From a checkpoint of a small multi-label image tagger.
Model: 6.36M parameters, 32-pixel images, norm layernorm, moe top_k, num experts 8, patch size [2, 2], layers 10, width 192.
Rows from block 5 of a small multi-label image tagger, named by matrix and row number. Rows with one number within an expert belong to one neuron, the router's apart. Each number is 128 + 32 x the weight over its row's rms, rounded and kept within 0 to 255. All counts start at 0. Numbers have three digits each. After the name is the row's rms in percent of the matrix's.
Before each expert's rows are labels from the 100 images, of 14976, where the router gives the expert most weight on average: "patch colour" is the nearest of a few named colours to the mean colour under the peak. Only what is clearly more common there than usual is listed. The data: regions of photos with short descriptions (Visual Genome).
# router: router (model.blocks.5.mlp.router.weight, 8x192), inputs 0-95
# up: expert up (model.blocks.5.mlp.up, 8x192x192), inputs 0-95
# down: expert down (model.blocks.5.mlp.down, 8x192x192, transposed), outputs 0-95

# expert 5
patch colour: black
router.5 088:125101129152144066074117210082171146090164197085089118087180105104093123150108106121104139145116114165144173079108160132147131085091142119131145125104113114091160145173091125161174066156080100136108089162093150144097111178145106144065084102146071176169099183123091091167161126108106117132
up.5 096:147102056168161206059151164126180112194165178117157094116097117160161151067174088178129126159171190111105108147106078103102125109080125151148112139099170070098119130182122135063134136146134103128167126083110092144102158166122155128120094147156109127132140050117131163123110074119122147096
down.5 101:109088074074123148124149091145160116100079154146155126167095164185177110072142081116091164084120116153143136132122107113181131164095105147086114138112162110123105147155087132103132158137108183123137143178165077134113135105113119118123195159109108132106101106065177102173098155090130094118
up.6 108:129083125188132110142127102176123142082143114092133145157108156126154149105136134130104136162152105137124117059129159071131102132120124121162139118131152124098153117141112123174114084128059131073138112104157068108127141109088193125135157107134120100072102141060155165201119112086129073178
down.6 102:100162111155116099167164074115084161118106108141151169058161134059141106138104151150111161105095115148148120140128168119163133133171123130160078138125123159109096127151106129107094146067134136148129140165106155163133014126121109092171114170163101106145085117202124173145111125091194142118
up.7 100:134115090064139164127085130102155112198165120135218136120157142154153139175088151110144085062161153119088097187095124154082067108076096127101113142143150126101118159058078111099096150125143197160106149110144087147155156142080150109089096164175123120152118128121123131136101150192086140222
down.7 103:115118123155137181136124115150155082113167165138140160133141080109155103118144126066143161154126143117159135136175146085166148144135160131171113130119162134135125141149177120075167129122104131206103156071110128109147115145114115154115150140149132103074125125131183059048108160096086091156
up.8 102:151190121157143166075185165134147137208112031091119047131165090119142105100098102108121118149155135091132097130102127120120064157116132112167116215155161125099153136173134155108106126130112150138110110122116081144120169091077146130105104132162138112108150104090105140157209131056094093160
down.8 094:137120149150167142138134104125104028139143133131038141138109117139125132095112105111135122173164088124143111089178117176129118169193148083122125094123159141161138092156122099113177151135051125165173139174161105046233127113123132193109106069149155102078101060111150110126148108099115105106
up.9 098:137140129136134170162176065141109127112114114122135106168069123098141134147059050109117133127150141068125188133171112104088140131110160167099106132140137050118131217182191153112127175088145090165123102081121127110120099109176184124117117193162146072165137096069119127159142151128167157110
down.9 104:106128153129132135112143155165108115118138130085099172101111045182091118160169199099127135188116235176118087141106143126086123175131130149038089161115136093144131175173110121138157176131185149113149138064128159098162113069109105130126074136145139104122101078117140059113119133133121122139
up.10 081:118134114165077145116135104126073142164167065130158096109151190138109160143097156171161112120158131139157094118132132147173086119112130088077091121178157181093181129156160129123113123127115096119140159069123101092084111083141056105127115153138098139154080083137192072155053127213171072129
down.10 101:106151077060118098125178129107063143129107141083137186128132135107142129151107100104154198119120134132114096145076151088138134056150151182178164127149153098125086129133135152102141160132141113187131145131076133143152092093104110129120119138111071067087143159122115141128181134104113124132
up.11 092:116113209059119045167129178107105127089081167151107180146173128136156119170077156149164158123160157100112116175166169123109165062137112151157131159117089152068097163123120109192144138121135155118118100121151129106157144129104187122134138147137122105090152100121086148198147150080152122157
down.11 094:160117142164206143086111112118161137138070137071102084159119095090163120133100137164150139118132140178184037147199052146089124153152086115149103087067120079156066126131093134127097184115130106108131129112132113172095128114107166098116103119150083122173131085150127163125213155151155132122
up.12 088:151173101144148150111145161129083102137074192097070115148113105129099179138110123107099115130131166152082161093152149123173127129156181096103087084164155092149091090156172150162155055157099147119125120138149121126108141135083058128179141101080175110107127105115111155123112126167136098176
down.12 089:106083138150205122154072084150170137134076118083137172095103143097148094132130138131099127077083160139139153152119127163143164107122170111132117157124152179093176074132088144141186124104158143133076183204130097182080149097065115082149146128114104178146191182156166118052095139128155114120
up.13 093:122171150140106078102117155157148120153146137151107149101106101106105159104127082163092176128136156098111088174091044169032117159033130086101177096130110160123120126154134100137145109156129154143095128101125068166136128082161124140145195129111071170109160132131149083100093115099111091176
down.13 099:164082101065166124091082150155136123148154099149158153072080112162124173156128064103075173115171095134140119092078165125080151088149128081141121115106081111147104122114117108130172096106089125159158158099115105107138134139155164136128189149133155091131049100131118119180138069151116094151
up.14 099:156123142166103101156130168128144150125126099071104088161149116152056148149105192130137135142103199143107117128120107126083152177177091100118100128093162154190224128147120117193094108147122130146119073091117080127137114139110149129140126122138141184078105192089103117107093146087114209149
down.14 103:118182133087136175200105179151099167169062150128117119140126120156165097074117178099124125104115089116105172097105100114077126136134179147142132166156161112125052054102106076166139106130128100124111091136134193149116090159147190156162148164098154096099100135173118126112098099126162124124
up.15 085:150092192051145191110091124111112126118117068163142094124177116130117182141129147091171108135130149136097137111107108081115109100135122129126184086134128182104104131191184132118200145160134076135185118154173140092140097096166053141157108076095155089178173183090113204122100166090128146134
down.15 088:083122097135134157102078072184135180127136110137076126128137113122150146169115097116135140125157109126058155131123159143171097145148149201097090155108093108128139148135071145105147143114123113111169142158129103108174114129139093105150099096159127119168166117138115154161094154109137123150
up.16 094:158117086107112190140053141173103141185163131132116107144179084146112132131106118150151068070150122101144177125144176148132137111124098132181135152122161112103139134114128102149143090143103090110158190126160092111136093118161104110116186093171136122134111184133146154066141140150144175150
down.16 106:065124125132169134144163083156174102059091165146130112097133123120122082154120151124139145147128161133124097113092141153157069163119056168150100124112142091132077124163138166056134147107137127097140122080104094078153128106121176136146126084134182159156092087149101126124153147088096162149
up.17 102:161142108102094096109136142086113121139059082108164175161212112083143129139110087128152157086129081134125107152174123191088096105132090108092187089089148152112147157080103132120105127091092146152135164140094087082122113097149132164149121140090134079108172153087123083162125130172133149174
down.17 096:192172164089100103076104073117104101117146115171125165151217103174158119118136162127154079090202154098089115154170169130143120148113119141121091107103143150161118091133109116057117158131097122134133113094103129100159146093143154110055084154154134092171144135089134090147161110158146111162
up.18 091:154159169181142124129163126171169185137143108176178129119149128174140127083080105129111124094137143109065145115129106092120105120078164113147129160085093136150079106145126125142108115179131189060142116110131114101144146138048179123077206097142164114092135165134071138092165099127133092133
down.18 097:093182132171115139145121162100120160162118159081074086122172139112157086111109120153118125107089158107143114169187055114133129145137130101139185161072181110135116112134100165139137089093130156157122099075162126089169149128136121165094100168159128137092044061186127142131128155142091135072
up.19 099:136145137097126150094120131144140153112214109111120124133088130131075147080128198192120135115121086010172155143133191080087115155161182076107160087112110091160102123110101097098109103162099088126144091115184099137154133127132120119179150110134148158160078195115127069165178156121129119139
down.19 097:091137125159087106119141098141139157099095065100197124137101112157077095057131163187153159160088110138104094174106141116124093098099097118109146063133122111127111118157111140107129101125123166162086123079151159186090134161144168149157111132149104114154085148078151135148108138167134138125
up.20 101:140102179090141166107098162138138131123087102158109097151093158185140151166198066124103099189169099112109158113193095131103169122136109049177098055156167163206129125119136123126088120117177084128172109144116125127144135098111146142087157135127188108115114161140156192161137166119127122090
down.20 098:112133124182108135052175136076166059126163108132111188104089088087081136146116113126132147113120094145147082148116142146109133097109041168059138155124152113096102110119195141141086190165166154092109154071155139112130153108131135129168163083096131126153155111096104135157167188119126136129
up.21 098:112122084150143096076138171133133133148183152197111113107150165155158103102139166109079092091101122085103114100094122168076073181107141085136089077110130114087046164102137118173126161132147109185151180125139121114115160082170160124138208181160161186129108144127100142101153200110121107097
down.21 102:151129133136117124167087124120109149145125092160159110177147136115104149109144050157138171161110130125162121131172069161099026094131118121143130154139089153126155140093157103114148126101156150095113092090118149135167104182181129154151057171145144087096139076118107130091150086138184106187
up.22 089:114051163121120065057091142155146125117168104201121147158084137190105119108185126129137064108125135089103142128149159079070078088163195142058166168198135092165110089046166173114134116129118120103132147072151132173118129155194121134109087179138124110112160160142149142084147099118111188112
down.22 097:122116044185104075147160108098169186132176083070158084138133133138122170137235141076138110146102171090122175130136107103174097089130150163136179138117118102144103155081098081134078149108101142108126131176184136166059142132135074165114150140191130126112094104123134137121104094126034133150
up.23 112:159072147103136156176068117147141144103153138137138117139113144173098050141117081135148155132137172146179146096102121063105164106152142091132182095131091130161207132165154158095089162089121093088091170065129103112048100124095200109151168159106104127118067202143197073117116115107135117150
down.23 112:150143141129133167173220161095151109164129163167095152143131125086120113146107082079098124103059140127121088074136146119125077165117173142099145137112164053106131134080137181163085087076119115089100125122126097116165070102137068161167165117150091106196118170167149107131122154111114132133
up.24 115:168099077144114142150182180140099079115128116084137159156170096102089088081154128105144174086064128124105111120134163109139121143155120109166156147137154116109104094120154146185120177134106155137088172207180093123206075094148091141169122126107126110143078103166099159085162153077110146104
down.24 110:111090089205109105190097114134108158082140164121110116121110134099162137109092181104103137112137155193120103144144163146145140086177155137107101153145121129048171090137109098134135146125081065196176187137156141121130166181159153040156056106091146092074099108137125141151172140154139123073
up.25 087:165122167167145089106116178105097130105147034215137148100075110152093108156077152074133120150100072141127182102126132157122108097054091166151126135154129044133105083100150115160119113145127093099156140095125118141087118118103101165084142126117113147131157155142143084105109151133164143152
down.25 100:118115103114104132086151154098157198111100096171109085155087138078099092138101126159142084157118163111111201148126159163158145108085092103147141166165073071162138111126104117111125200159145148177149126100077161103155150128085138108104175146095181141196132153074141073066118136097065137062
up.26 099:144139141149183177141131115142141132091159178205116056114145118099145152179088144097142175140125138113152162151167132120109077197108166145100120138107159137102174081148116133058085142138104110150117079120135088116120133205100081154156167107124117128066098132176111123078105113098113118143
down.26 103:123106093170107071129180143168063098182095134134180140113131112142132115116134131121145111145143163119171075137112139112181120135146130088044110112108126130151101116170134121149214187114113128131167115209097139161159175116113143198156128133163144079162184131155061130159080157176181095141

# expert 6
patch colour: white
router.6 088:167162095138172114151118181106158069185065175102128125130107049159124147162176109099159114093144116114148123110121158164156072171154176176121130143079122106187163138129178106136101052134183127163096151083112094128106105153145101189091141117104099154130084185112092140184161175125122107095
up.5 093:127179193147131067090108100176126109149107132144180126140164121194139150074108102148113122194158120086141120130162182126083089198111167152115123120132172155136094137098162093195143174098157119115152094134069122211064126160169121098139103132164111182112062111164108111088144169155120103198
down.5 096:116137091140127175101069139122096187111121139144131141122069099151130115196066174144155059107178042158085116131201093138107068111116140138124140141130126125131096109132065155122076203135104141117149087181115161179106158166113117128082130147132114131144150167158152103142160157118131096034
up.6 107:139176134150115132084160164147060138094085094121124137185086077123131159144141180125148072109123065122119110079137113096149072220135114122107159086116159122106145124117143145063115112153188101071110133142135138141163153125160106120162135081088158149127127119121100136131098119114070161094
down.6 101:097100082173088098071138077124189121147070170101144149182189106106104049153158079118131106108062124177105146114118118092113154120101125194124147114101105095124147151205126114149155119153159162096115170106096102170178094081080092063119110160134168141130144114175132160111132087145179109185
up.7 120:130117072128134156047200140067164098174100128083128175092088096076113149175232153109119125128096125058154133094078083112144097149127128114146148163129082107147083153040115148083104096170169130128079135096123189119188108133143096086186129123093152111169110145146163118128130068143081115114
down.7 122:156092158084126099135212090106175124122151147118159106114166172117071084162153149174142198096095103132063126141094082104136206097119057162183118098160110117087119083126129151166127067121162147137158144051074093121101121142123158138099110148147098090122127125123085163115157144082117119115
up.8 092:158175096121138109119121120113127105192119168134134108181125064155128174137159102073163061138166155118083092100158058163093169129159091095094125106119186089165127080115056127082095142110203188120096124196111147105097124171116123113139126215148166133184155128114147164132137079154059146144
down.8 092:078146199119082093105121069169108139170120123178173092090100154158113135163172102110100156090123117112066060154162089125172143158179157121180175099137048113117082124104132145155167152079086148159138191155101149146166121153122093149129123097123111095146151160151150135109123150150168154099
up.9 098:159127094159121122174114156109135079127183081152135073107072099199170147188159100113151104147127103066087194080105148132122123124090120123104114101159143152083148129161170090117084134152081160112157126120120154166088106116101090175122111147110100143125145165144182118190128148096147107156
down.9 083:109150136134179138123107115170111138128144146101139139112077176133139111096181098093120127163169142077055087140182157077106089103143107188139139106090152125153143121164106113151116098131150142128102153036108079162062099144135057122167175113126071113128105164176181124152190194114151100114
up.10 101:082148109130121180112118095160108147174136091052094138188133091061127113134121135107113080150155115122069122081159145178112070105080181148214173162138150115080095112136138097089094137118231124133146109115179145165144166124065113111196148112157160078126101058068132081125157133102132177169
down.10 109:111083160159141114150109113152107088133119105114100077108172081126159125159139127094165140110130088125105136115165125166137139131174090171114110139162123137109182098173133108132191096094136136142142143154153098151074165077075089126110143108092178109100109089158071145083142197090142132080
up.11 105:144173073206149106087160152133149130210109102147174132113111120149100146197151128142080125128128154124126190120084092115099114127133140233136146133095132128179140186074155112151122103123111137144125161070122155122180129152123098108179169171128114109153146148168165115080142111106105129155
down.11 099:068123156135157065089155108116117078191123097151174140089157125125128073151137143114162161096061130122124099133138101139156077065123121120241093063156076110111148085124130193117141118168118067151178115039100162154071113140130145183132086152127068160091138112121160180114173144141115155174
up.12 105:114084118160126113105099136135091153167155141102137138138106135127043154118144138156083160097105158057108138139075135110031140058092098132147169119139110143138133111088120106122153137161125145137141108063099164156101102111110155158167210090146098113113144074086186106136101093157126107135
down.12 093:108109156144091164078115117131135170141155142195129075119083160095112163097136116141164156148159150097119127144140101057116085115145093147118066142096129168140102051110087161107160158068137088110158147105124103132063135213182124027194133147129096124153087156164096087131118121154148136189
up.13 099:114159169205103109108126122077148147093183120099165146133170160121194178091089129116146127162135104124110121115100114128129168111123152165129142153190120152134167161208095094100129102135123177189122132135135086193103135123120116140146174072111165155125081106163115076084141111042116119169
down.13 099:097171174132094091175120186122146130127164098168173142124126209157124159143086143092113120140123107095069067163176124083150117075127152125106116147133142152116111176145099180130133136163165088078109109147116104078118135136141111141132190097095059139118148078113173151130086140094151167135
up.14 094:144078158116069192177104151121137074112128116109171115161149121112088134046077146161059064155106147042079074127150131131119050114153147135120099152114126129168152137073158136084102100117113158141153131151133121122201134191098077173182162123091114154181123153110126067139151149067125149105
down.14 102:151134130130145138136158123110127129106118106120077141165103062106101146135158163130056147121110065169144144116128118170117142154103117131161087115103141142041165187076149146062170157165132122159076170110197143148138077102145117164124135136095139112174076089121040107117117160068144158149
up.15 088:151144105151151136103155222111127133121145103118131094102130120141098148073153171147065132105152131141112106082113117086042120121180169091138124145126135151136119170077074161224137154109072084138131127119142120164133134120110150089156134146107084093137111137105176149087139139098145129083
down.15 094:060109114208167145166097115122156105134146072144097109134157088145118165133140115110173124145156104174121043123076109166106067123118124136204163096110159108082129143132148078129096177107145190137189157060149079097153139143119179123122110176116154153160148190118088139156104138126151111161
up.16 097:110096179160096126121064168152087084128121100072142158098137139126108090092126110177131093160117118166136153141119123137166079109115143149090119095165168176143107130143116179065105145174174126072137103148156087104174126178151097139143134123090101158154119161104135155186082131148126125112
down.16 100:080167162155116164136166096185137111159112085133088151171109069106127085169150128120103130139139176108125109166141120170150184122134121132084118095125151183090049148122142146126148142185176115121083088118151115132203097220117182106093132096138086128122105082178174109135118132129107126141
up.17 108:145117064098126143111124137178197100190110133171153140158142141106091108172132083139120142112137124102118211127070115139130122125112094067188160136097143167147175124099152131130172053187094171145117135126106149107176129122186154110167164118163138161085117176088123146197094128162138146147
down.17 108:139115140188123152099141191144147147099131109155100162105085124110083117161132137203123158133109162150179099122132097078130094134109187201159163065097117061080121125104133101101112162125200118092161141073134127106178108057121082099102066130134135150134137143127135146127132189106071120107
up.18 090:094110135161125136113183117108081087161136109076116101126151100098118109130086166089112167124172191099149138055123141150139106175100127129163142112138165159121108133124212100162140149140152177139083201144160137128107173134067143085186159116158125070101084132069143138069074109153140033207
down.18 098:124131123083135077133082145218117103115180128177118122141122107137129102127144191118185117145176119120077156119167092134133151184147117098119112162069100149095138156111126146148149089166088118162137185183125124120120130168117085128136122073137129133118122123112119120158181111122148213087
up.19 088:116128127157146117114116128146111109134175136111168153145180106113099166139122054100135185117122102149206114080116118088128140131132147118128153147113203145128107172132173124164146119090095083075131125145133143129104090077141118116217115122135098163107152130052112133129093141182086094116
down.19 092:186178120125124168158118149155158123123098081169119131137151141124148135137144106151087077140178119157089140172192144142164083141115116149147123133138108152169111143079126163147135086141095147159165110073180116088108187104130097204085145119133181107152163150103054168127139159086120173124
up.20 099:154160110114075068159160089149149172116125143129145056170141134093108141139126137156117101159145143122124122137098188109127080085116163114113128165123102121105106140080120060146090192123167166108114091140164129099075105157146087158154176172147066170103140088116144133109094099088091104150
down.20 097:110096162116130131146072149144083114077181121102107127144140099150180143157053140130138170138168110136088067159192122120152167099112137094132106105174151107134156114161124158117154134114092174150122121187112055115155139128138124137149115128090107158140206084121153162112191145122116149093
up.21 108:133102062096180131138126115185127127142127142119072096167181145146136119139112069133117134142135169108151118157108147091126124103104096094132181148124123170071159149176110123127128069119095124074116119132131144136057125133107160169089133107149134121076148084114157108139107124128165171087
down.21 100:099152192111143099114093102144130154153105116124126173165193103065123128117113119173146097090079068153111105115067093092167152179136113111146111122064168108128055120136129088118153111066151103100140234172115100130120130145123133153108181123127133150139138163122139148083142163104112090130
up.22 092:153097149059167144118066175170136108120111149111097109092152141203150086190149117103127074087093081112124117128084155148080128118139081094139163136137095136116164118105068066091115164153137130090155106153121147175153101130118106188111193134147104151155147168090196132133141125115165080112
down.22 086:076111167132122086165110077078110117132120113207110108071080129157079136122156112108143113118143155089108139198163169155106159155093114126166068071083164160095160065029118157161180202150094099113156107121138092131113094137105123148104185086094126170155177183143134160102153138144197119149
up.23 101:153127139176120197166155109127117076110144104160172097169116123059112118108100161092125170137174167174136163123097103147151095123138122160130135082112127173196124126165167159128108122053177119109105115061150128156093107098128136157201146117131098135104099111141133099164120089123102124133
down.23 110:097101114106107148160133146149130067082167155114095088120092069097139099117065152138166167067072152126163087158116088208123150145135140158090090109076196110130168114167145155083131078103100142120090122141125139133119135131071067121145147139099087182084109105191073136179098110080130123086
up.24 093:127175138073117121032057158131135080101138121149141120094118156145077113128131106128182185138093126082099112149185111162124167182095138075087163137124140159089183175130145142110203117109103160134149138109145136139163166126133112169138119117120130093125133171145100152119168124123149115138
down.24 092:111138103093046156114096106104156065187151135108137191094198106079148142148135139113111135137093115112098145136224109149139137059155173139172104132169108099175128071137115175131078123161097124131177146148080179102189054160129093086099063113118156155146107120143120126162105115114131104148
up.25 102:106188151087100132134135151156058126133131155098146122148112052145087142081140145176114097147143131061097149057172115170123112118137128145118125150113130103151133124107073130128094097148146080101131092185152110175167120116104070119162075059085104148134141089169148132108149117183101162126
down.25 104:198101088068124112061171157093101117123108159100157120166138068078150074123186139101070115088147097195162178081138157189188165127165109155124149126061113134155131153158130106109100154138096185126102132169164070147177137122147121066145093099090192116168121121106088139081105098112131123131
up.26 107:144128114141126199133161059100113124087133157123148133079129170079155151095101200111145112097162173141127140139146088176177097098125159140099121061094124172153164164154143168102169136070166110171070159113129158101139110141088158124120142168132113153133101101132054128137072057175160163081
down.26 108:130110177113173139139056085138124078065154129128146165117125105101114096146125163136131148121130141124128089129109071206154120127121172099126140112100182127139174140122144148159122112145128114137084088139134099084123052141078164156142127116092085148101111105195086164109120115070129098091

# expert 4
patch colour: white
router.4 093:158104104089150085141068163136200081098075155093125101094159176164117175127094104104164169090082144129095177126132109099135165182154153110147102134119130080138166097146103184093093134148123116132123146069125105150140178091140088181145113085114110119082128146064137158087130096110171160163
up.5 090:126117123149180092138133158142193138101165079162113159152124085116101104066087139124148130129070157114162141131126054122163117135092092127195161099082099112131128058066148132122138096123122125144119096104120116151162110105127188048137138102119149071155115083134138135138170162081113117131
down.5 100:161132126120031145123147072102117126116140150163083130064155158131148154101106158173150113146187145141161138161121108118147136086090095095129106096139160148078043113153074108131158175101097141104144140116127096147156134100118128089135159101155108168126119095133159062142084178165151125150
up.6 100:106094161122088079150157142059133152128102121066164121159143129129055170163152151129127130096109153130127113130097112141132143111120114121192067106134090134136098082147163092116130093121150084145119088106134158153151220205165171065122157138130123113088086123121184179108114160113129149118
down.6 102:134098173074190121198142080140139152090161112151162088098171100102099103103091163096098151114119094104118172163120114096145105117075103168189066111130176120123141096117150100075140145166123093147163084104095123144121119117117163125121184094217079118074134134095121143138131149060142121110
up.7 119:116094134118182106145178094109071077094162141092166165121079110159173138084119171133112115134148124109123148176126108146167144071159184149133084131147088202127087157123065152165073157070132124165066073115102195136111084114109129140103156136080105120108141102157109129119081137137191198084
down.7 119:111104093153182177167106084084111072131159146131151181135127071108116085143120096186100118100145135124134125080157097127170151162119094122154180073112162113105138141148175145153140108164117119050173177041113138140127158080120158127079164085148114117075119117122099143126078058132128145153
up.8 101:123153097111136128086122158170160024146134176113099119116155100162041116135127101101096132169163087095129101086132114077126150191153053117092141148083195128150180115100097164061053119151116123121140131089176122120101137136153129134135084150135109138125089154131092195079114161092056090125
down.8 112:136174153117109158135123141133092147100117129140143151124101142156145105147138141134155146157070030153091181179097178173154092175069145055102032134188165113141125142131169121056117150144127168151107073141135088128121128146090130074163127143134174098184202099114140147099106124111100131076
up.9 100:154200118181115137095123135143167191152070085115135115204107089067067152082103147139112099111081165159122178067117072132171162120172138101167101106191077092115123095149135141132118187104143119165137147119090168092132143129152121099119119164124169163164065136111129129128144168133079114191
down.9 102:131146131089153141103077081086135179124127172120175148081158128128166133127181122119156160102156168180094092133103111152135139134121112192086159121174096098158128194084158152164124212134109138140113106127140104111085094118059141152157156139097104121102093105115135137218136114160142120163
up.10 093:095130118079114113196123148073109092141140115077146141085113072141164128127140103121132137086128117097126147106118078129145102145169092104125157124082147085129126096138152240138125089115094123105099083210077098154175081143106092160120178121087130119084128071116135131170123078115093138107
down.10 094:138118122183151131136177095134102153097161103162100119133115100173057132103135114123159133177100212116151050128189125097172146114102164127157142151080089090105109099055170141169098065120180088146199112078117138157123085081136153146104116137117103154087144136137162097097102109108109141149
up.11 090:152131129136155148159135118138120153106181149105163083133109129121119094079117102096142187141158119170157036176143095162104094194121111179117140135136150093123100154126098133132153127128082148166130099118115103167189095131148200147119183116170109109149136111160148017136177091116101130115
down.11 086:150170090105081089096158100128090108169141066092164107045114084132172110134138091096179080080095078108150135114129144086153111155112157141173103052139113141112109160164176140154100133176134231120113122101135168079093120130096154112183140150130107132087133156134118151180167143064038118173
up.12 111:182135134174161185059162125159141125144104127126098104197079151156118078142119114115154093125180148072154143147160176137141101105093094107123132114146138086127084170133116128104087153161138110162117071062141105169104184150077205056157138150199158123113118150116107115055131114113139125184
down.12 101:149110058129085177081124127123096129129139102161103159153177135094121044122119149102150120107154130127133095127182075083125135152165095086135107125139121080095196167133077169141069101129041102138145056146162124135148165096157117085141174143143108065077133149119196108066128108088199168166
up.13 118:152205143121126136104074153166135044137146122166122079139120187162067105172117096134111162235156161115187119120095151062142155105155070067118152154085149150132178149100124147078112090130120122076113128117128105124095155097108158148138123194118108216091118163118161144168139123190106145110
down.13 121:137185118152097157076157112159106136152091102129115137148096115117134088066170118090152101163176069104114106192135128221143105121138111065120091216119136133075101101169104146068137145096098157164044112202162120099126174147153164162129033152097137076103130142152098118147103151135162140124
up.14 086:096127120115078090021124156060148172109137127120129121146135139113144159153134152074073155167108098161167080115100063138107147119099167122127150102108197108185122122097181160146078146187129143169143148130089123148104159139132108148073090131158139161129096131117132124160107111132169117168
down.14 090:156111147143127087115108155073108084135110135101116135110108158181143102158130082089058107142202094119173156182139095068137130164132125070094109121122160146110180025088142150115097167115174107122110169127122158125078109120132087091109140132128119117136169144122137084093103153105074171075
up.15 086:164096147179098122151091142159091141129159115129126173112137116071170121129128136076130134077178109140083125061075084101125068135119145138089160155086124140145126155137124110145106135116188121169104110141117125108171133114131134129132074082142137206118112142064128167109069139173108160060
down.15 096:138093074142143110101073065133123191143152100118108137166148112122093089088134210164200110061104138145152059092091148090106157180196158140126163137129122114109146161145084132070122111150148112124159176132178151124114109170134107133093115127150128092119121159190130119128109143092085153142
up.16 091:144124125129162165154138124105070146127167150164170142091140077155164096110114073112167115158113162159077099140100136108178121169164164169138166098108125096120133069108055115185092131109129137107118091096129143095163106123105110146160140149169098137174115138178124124171087096109144076131
down.16 101:103138100163129145169155124082065124150125137101089121087118137108158114140110078156090117119092186126099157110089086176106067168130119114149164165122136164146115142104103113051129136092156124141160086118097052097150071052106132133162121126143137087140067152154141129089091112140099190173
up.17 088:141196112113146143124073152124186201114175119094142167103140202103173104138092101130110148207214152127073144142154128142175173140156153153138135161178144117109173106170163132080169128144106121167152106130194181063150103118111102126089145126146182169155104150105113109115123142174104120093
down.17 095:110143174121084156119178154123150133147131114100162134123078141116096115128133137102132155118127124121151117099160094190118140159169149144183086097114072184102119141081151151155176092137094131106136075093092099119094182113113097122142138176099103150147092108182131075127130155156111069128
up.18 101:072130097159116161162201172096172090113153102145102083162114164141136121152119156196166118144120121049219134116112114159161163122095136071123163084086102129133100128165167134102110122102134111135117166101119151162147103167095109181074135074181048062165137134085108110109126121160112111081
down.18 095:114134138092084126164136107059146129126091122168110165105157120121203148161098106118096167150133137143106093157162118112142129156111089160101093090149127146147120163151141141091114082120153137157165165124097111107162109185112109149082194123155099146084124109100047077101139113119113157176
up.19 092:120141144128103144093136108127142118152151161161234118155060131109133119145100138081164160113131171150124166055096130126088112085146079156075170150137151140182089102092133151101117125115172162109133126144153165163183147098165151128110114177079107098112164133118177089125142115115146120146
down.19 095:167147152141132118142134147135128092194157105166162150125143114068084062115126130142081052129145147130125093094115039163058096091094056143140128160120099096122074118147152145082133108190146143128164065130137180167147175138131156125120076186144053217159143145109210140186170151156105145147
up.20 097:135090039109085223130115114133131149135085140088157148105115124086118048117148156120173127137133099109133115127114113141095132075152127086080096093130138088173139158145110090121162137087113115108159171096145121115140138157178152171143163154134163071065169123165138172105154181137082116081
down.20 098:168119143085111103137141146127130119103159108125145114077130105143151087119113149138141167126193115073117153100098139106081147091113107081133116088163137075058130149088196114184136177106129074099140175127105133158104169150120099161106153166156114132113125126101103160158166120136092166109
up.21 100:137199111100116089109180134158101111137119136121171143135082132144107102117178158131129161203179134118156110121126094184143118142183103193132104141192119145093092140104118091156109118147161100142161115138130063138152158129054120090190127116115209112113125060139089123130116136153134087149
down.21 089:129150070144133099139147176116165167133118054068125190148127144071157127128137069171140114111176178037102146163113149105137143093150142123062163063152123055148134116118160099117126156090065132124104130102108146140154118160121125190129125157098163141124127140145096159128084149159157109096
up.22 101:195073183067094146135151188135164118121169151186125141117157201178167105133143111117098093125141114074116125139069100123127141121162144149163185053077091177078101120102160173107107100065098163127140113071129128160107138071097116155071131137142134191053122139102122133069137125152183092125
down.22 110:144176103172083119138103108146093117130162181098123137168156104114116133104124117139064153157150080164147108103168146185185149127127134115126111151111089137120157108096136120108162204086135108131124143117122114074140148154050106093103128148153108128139113144135102089098095134083146115131
up.23 090:056134144116161108146158112171066165136162167114148119185110143151147179120164156178123097125154154085150130170132164149154107149194122110092072136118144184135183144131092138176098077136142142073087136103142091098129111113076036090077087142106130145056154157122083169093147136158145137101
down.23 093:141102089197083109142136061097158129121124063166119116116103098127106175140141121116176165111157122103112078134168202208123102146153126148143156143080118085058121155095150134123121162158143110150157133110099007185130098144107148156120150133199085104131090101159067122146087141102115075130
up.24 107:154170193123187097127105104134104132144177157146119078097123125125113115191082139128126131094148133072151116098195142136161149112148118090164138177121094108117110133150134064100127130133127136074159116210064127096144106168131086091102185112086071156173118121158110199158092134114164096106
down.24 098:098075076171163155141154125110069096185128067110123085107127118197022153088166157163183126093116133152168166057147126096160115196147137131144113104122081126094100117081134160171121129109197124028198150107153067112070115119099084163124098091155086128103156136116132151119095079096126154112
up.25 089:143071149181107133106135111125131088126100112133160120137142166112150188153173139163123140160136118160100078097152131133139027142091102197119096098129138105173125140119117064112176172116148152151119197142105111078133098105188155144179128180134128083114101163121146055175148172136138175136
down.25 092:156123168147125169114133179197139156176081064144138171112149125119152127086138157105163139142101122051128133116152093101087149082102143133097099115139129116109148179108137118185081106138144131136125158141181114166080161152123131162097171142144112174109168146134079165144136066134193095130
up.26 097:101207065147138071174091139110111100135104149124120152134112081094185164164141089124127074159131153140122095133139115128121131129123052113068091097098198132197172129138145156117082173114082120143042115073070158102106108128104098102169150068137123129101085093079144092090112126125118112183
down.26 103:112130104095161144133097151116104143154142153146133110122156176130092185078163142143060098098125190099119155057133146113138086108160126093121146102194089117097129097117121125076211168124114136087148142143102129103135069042140084138164115110116109096152201141125171195184141139141073161070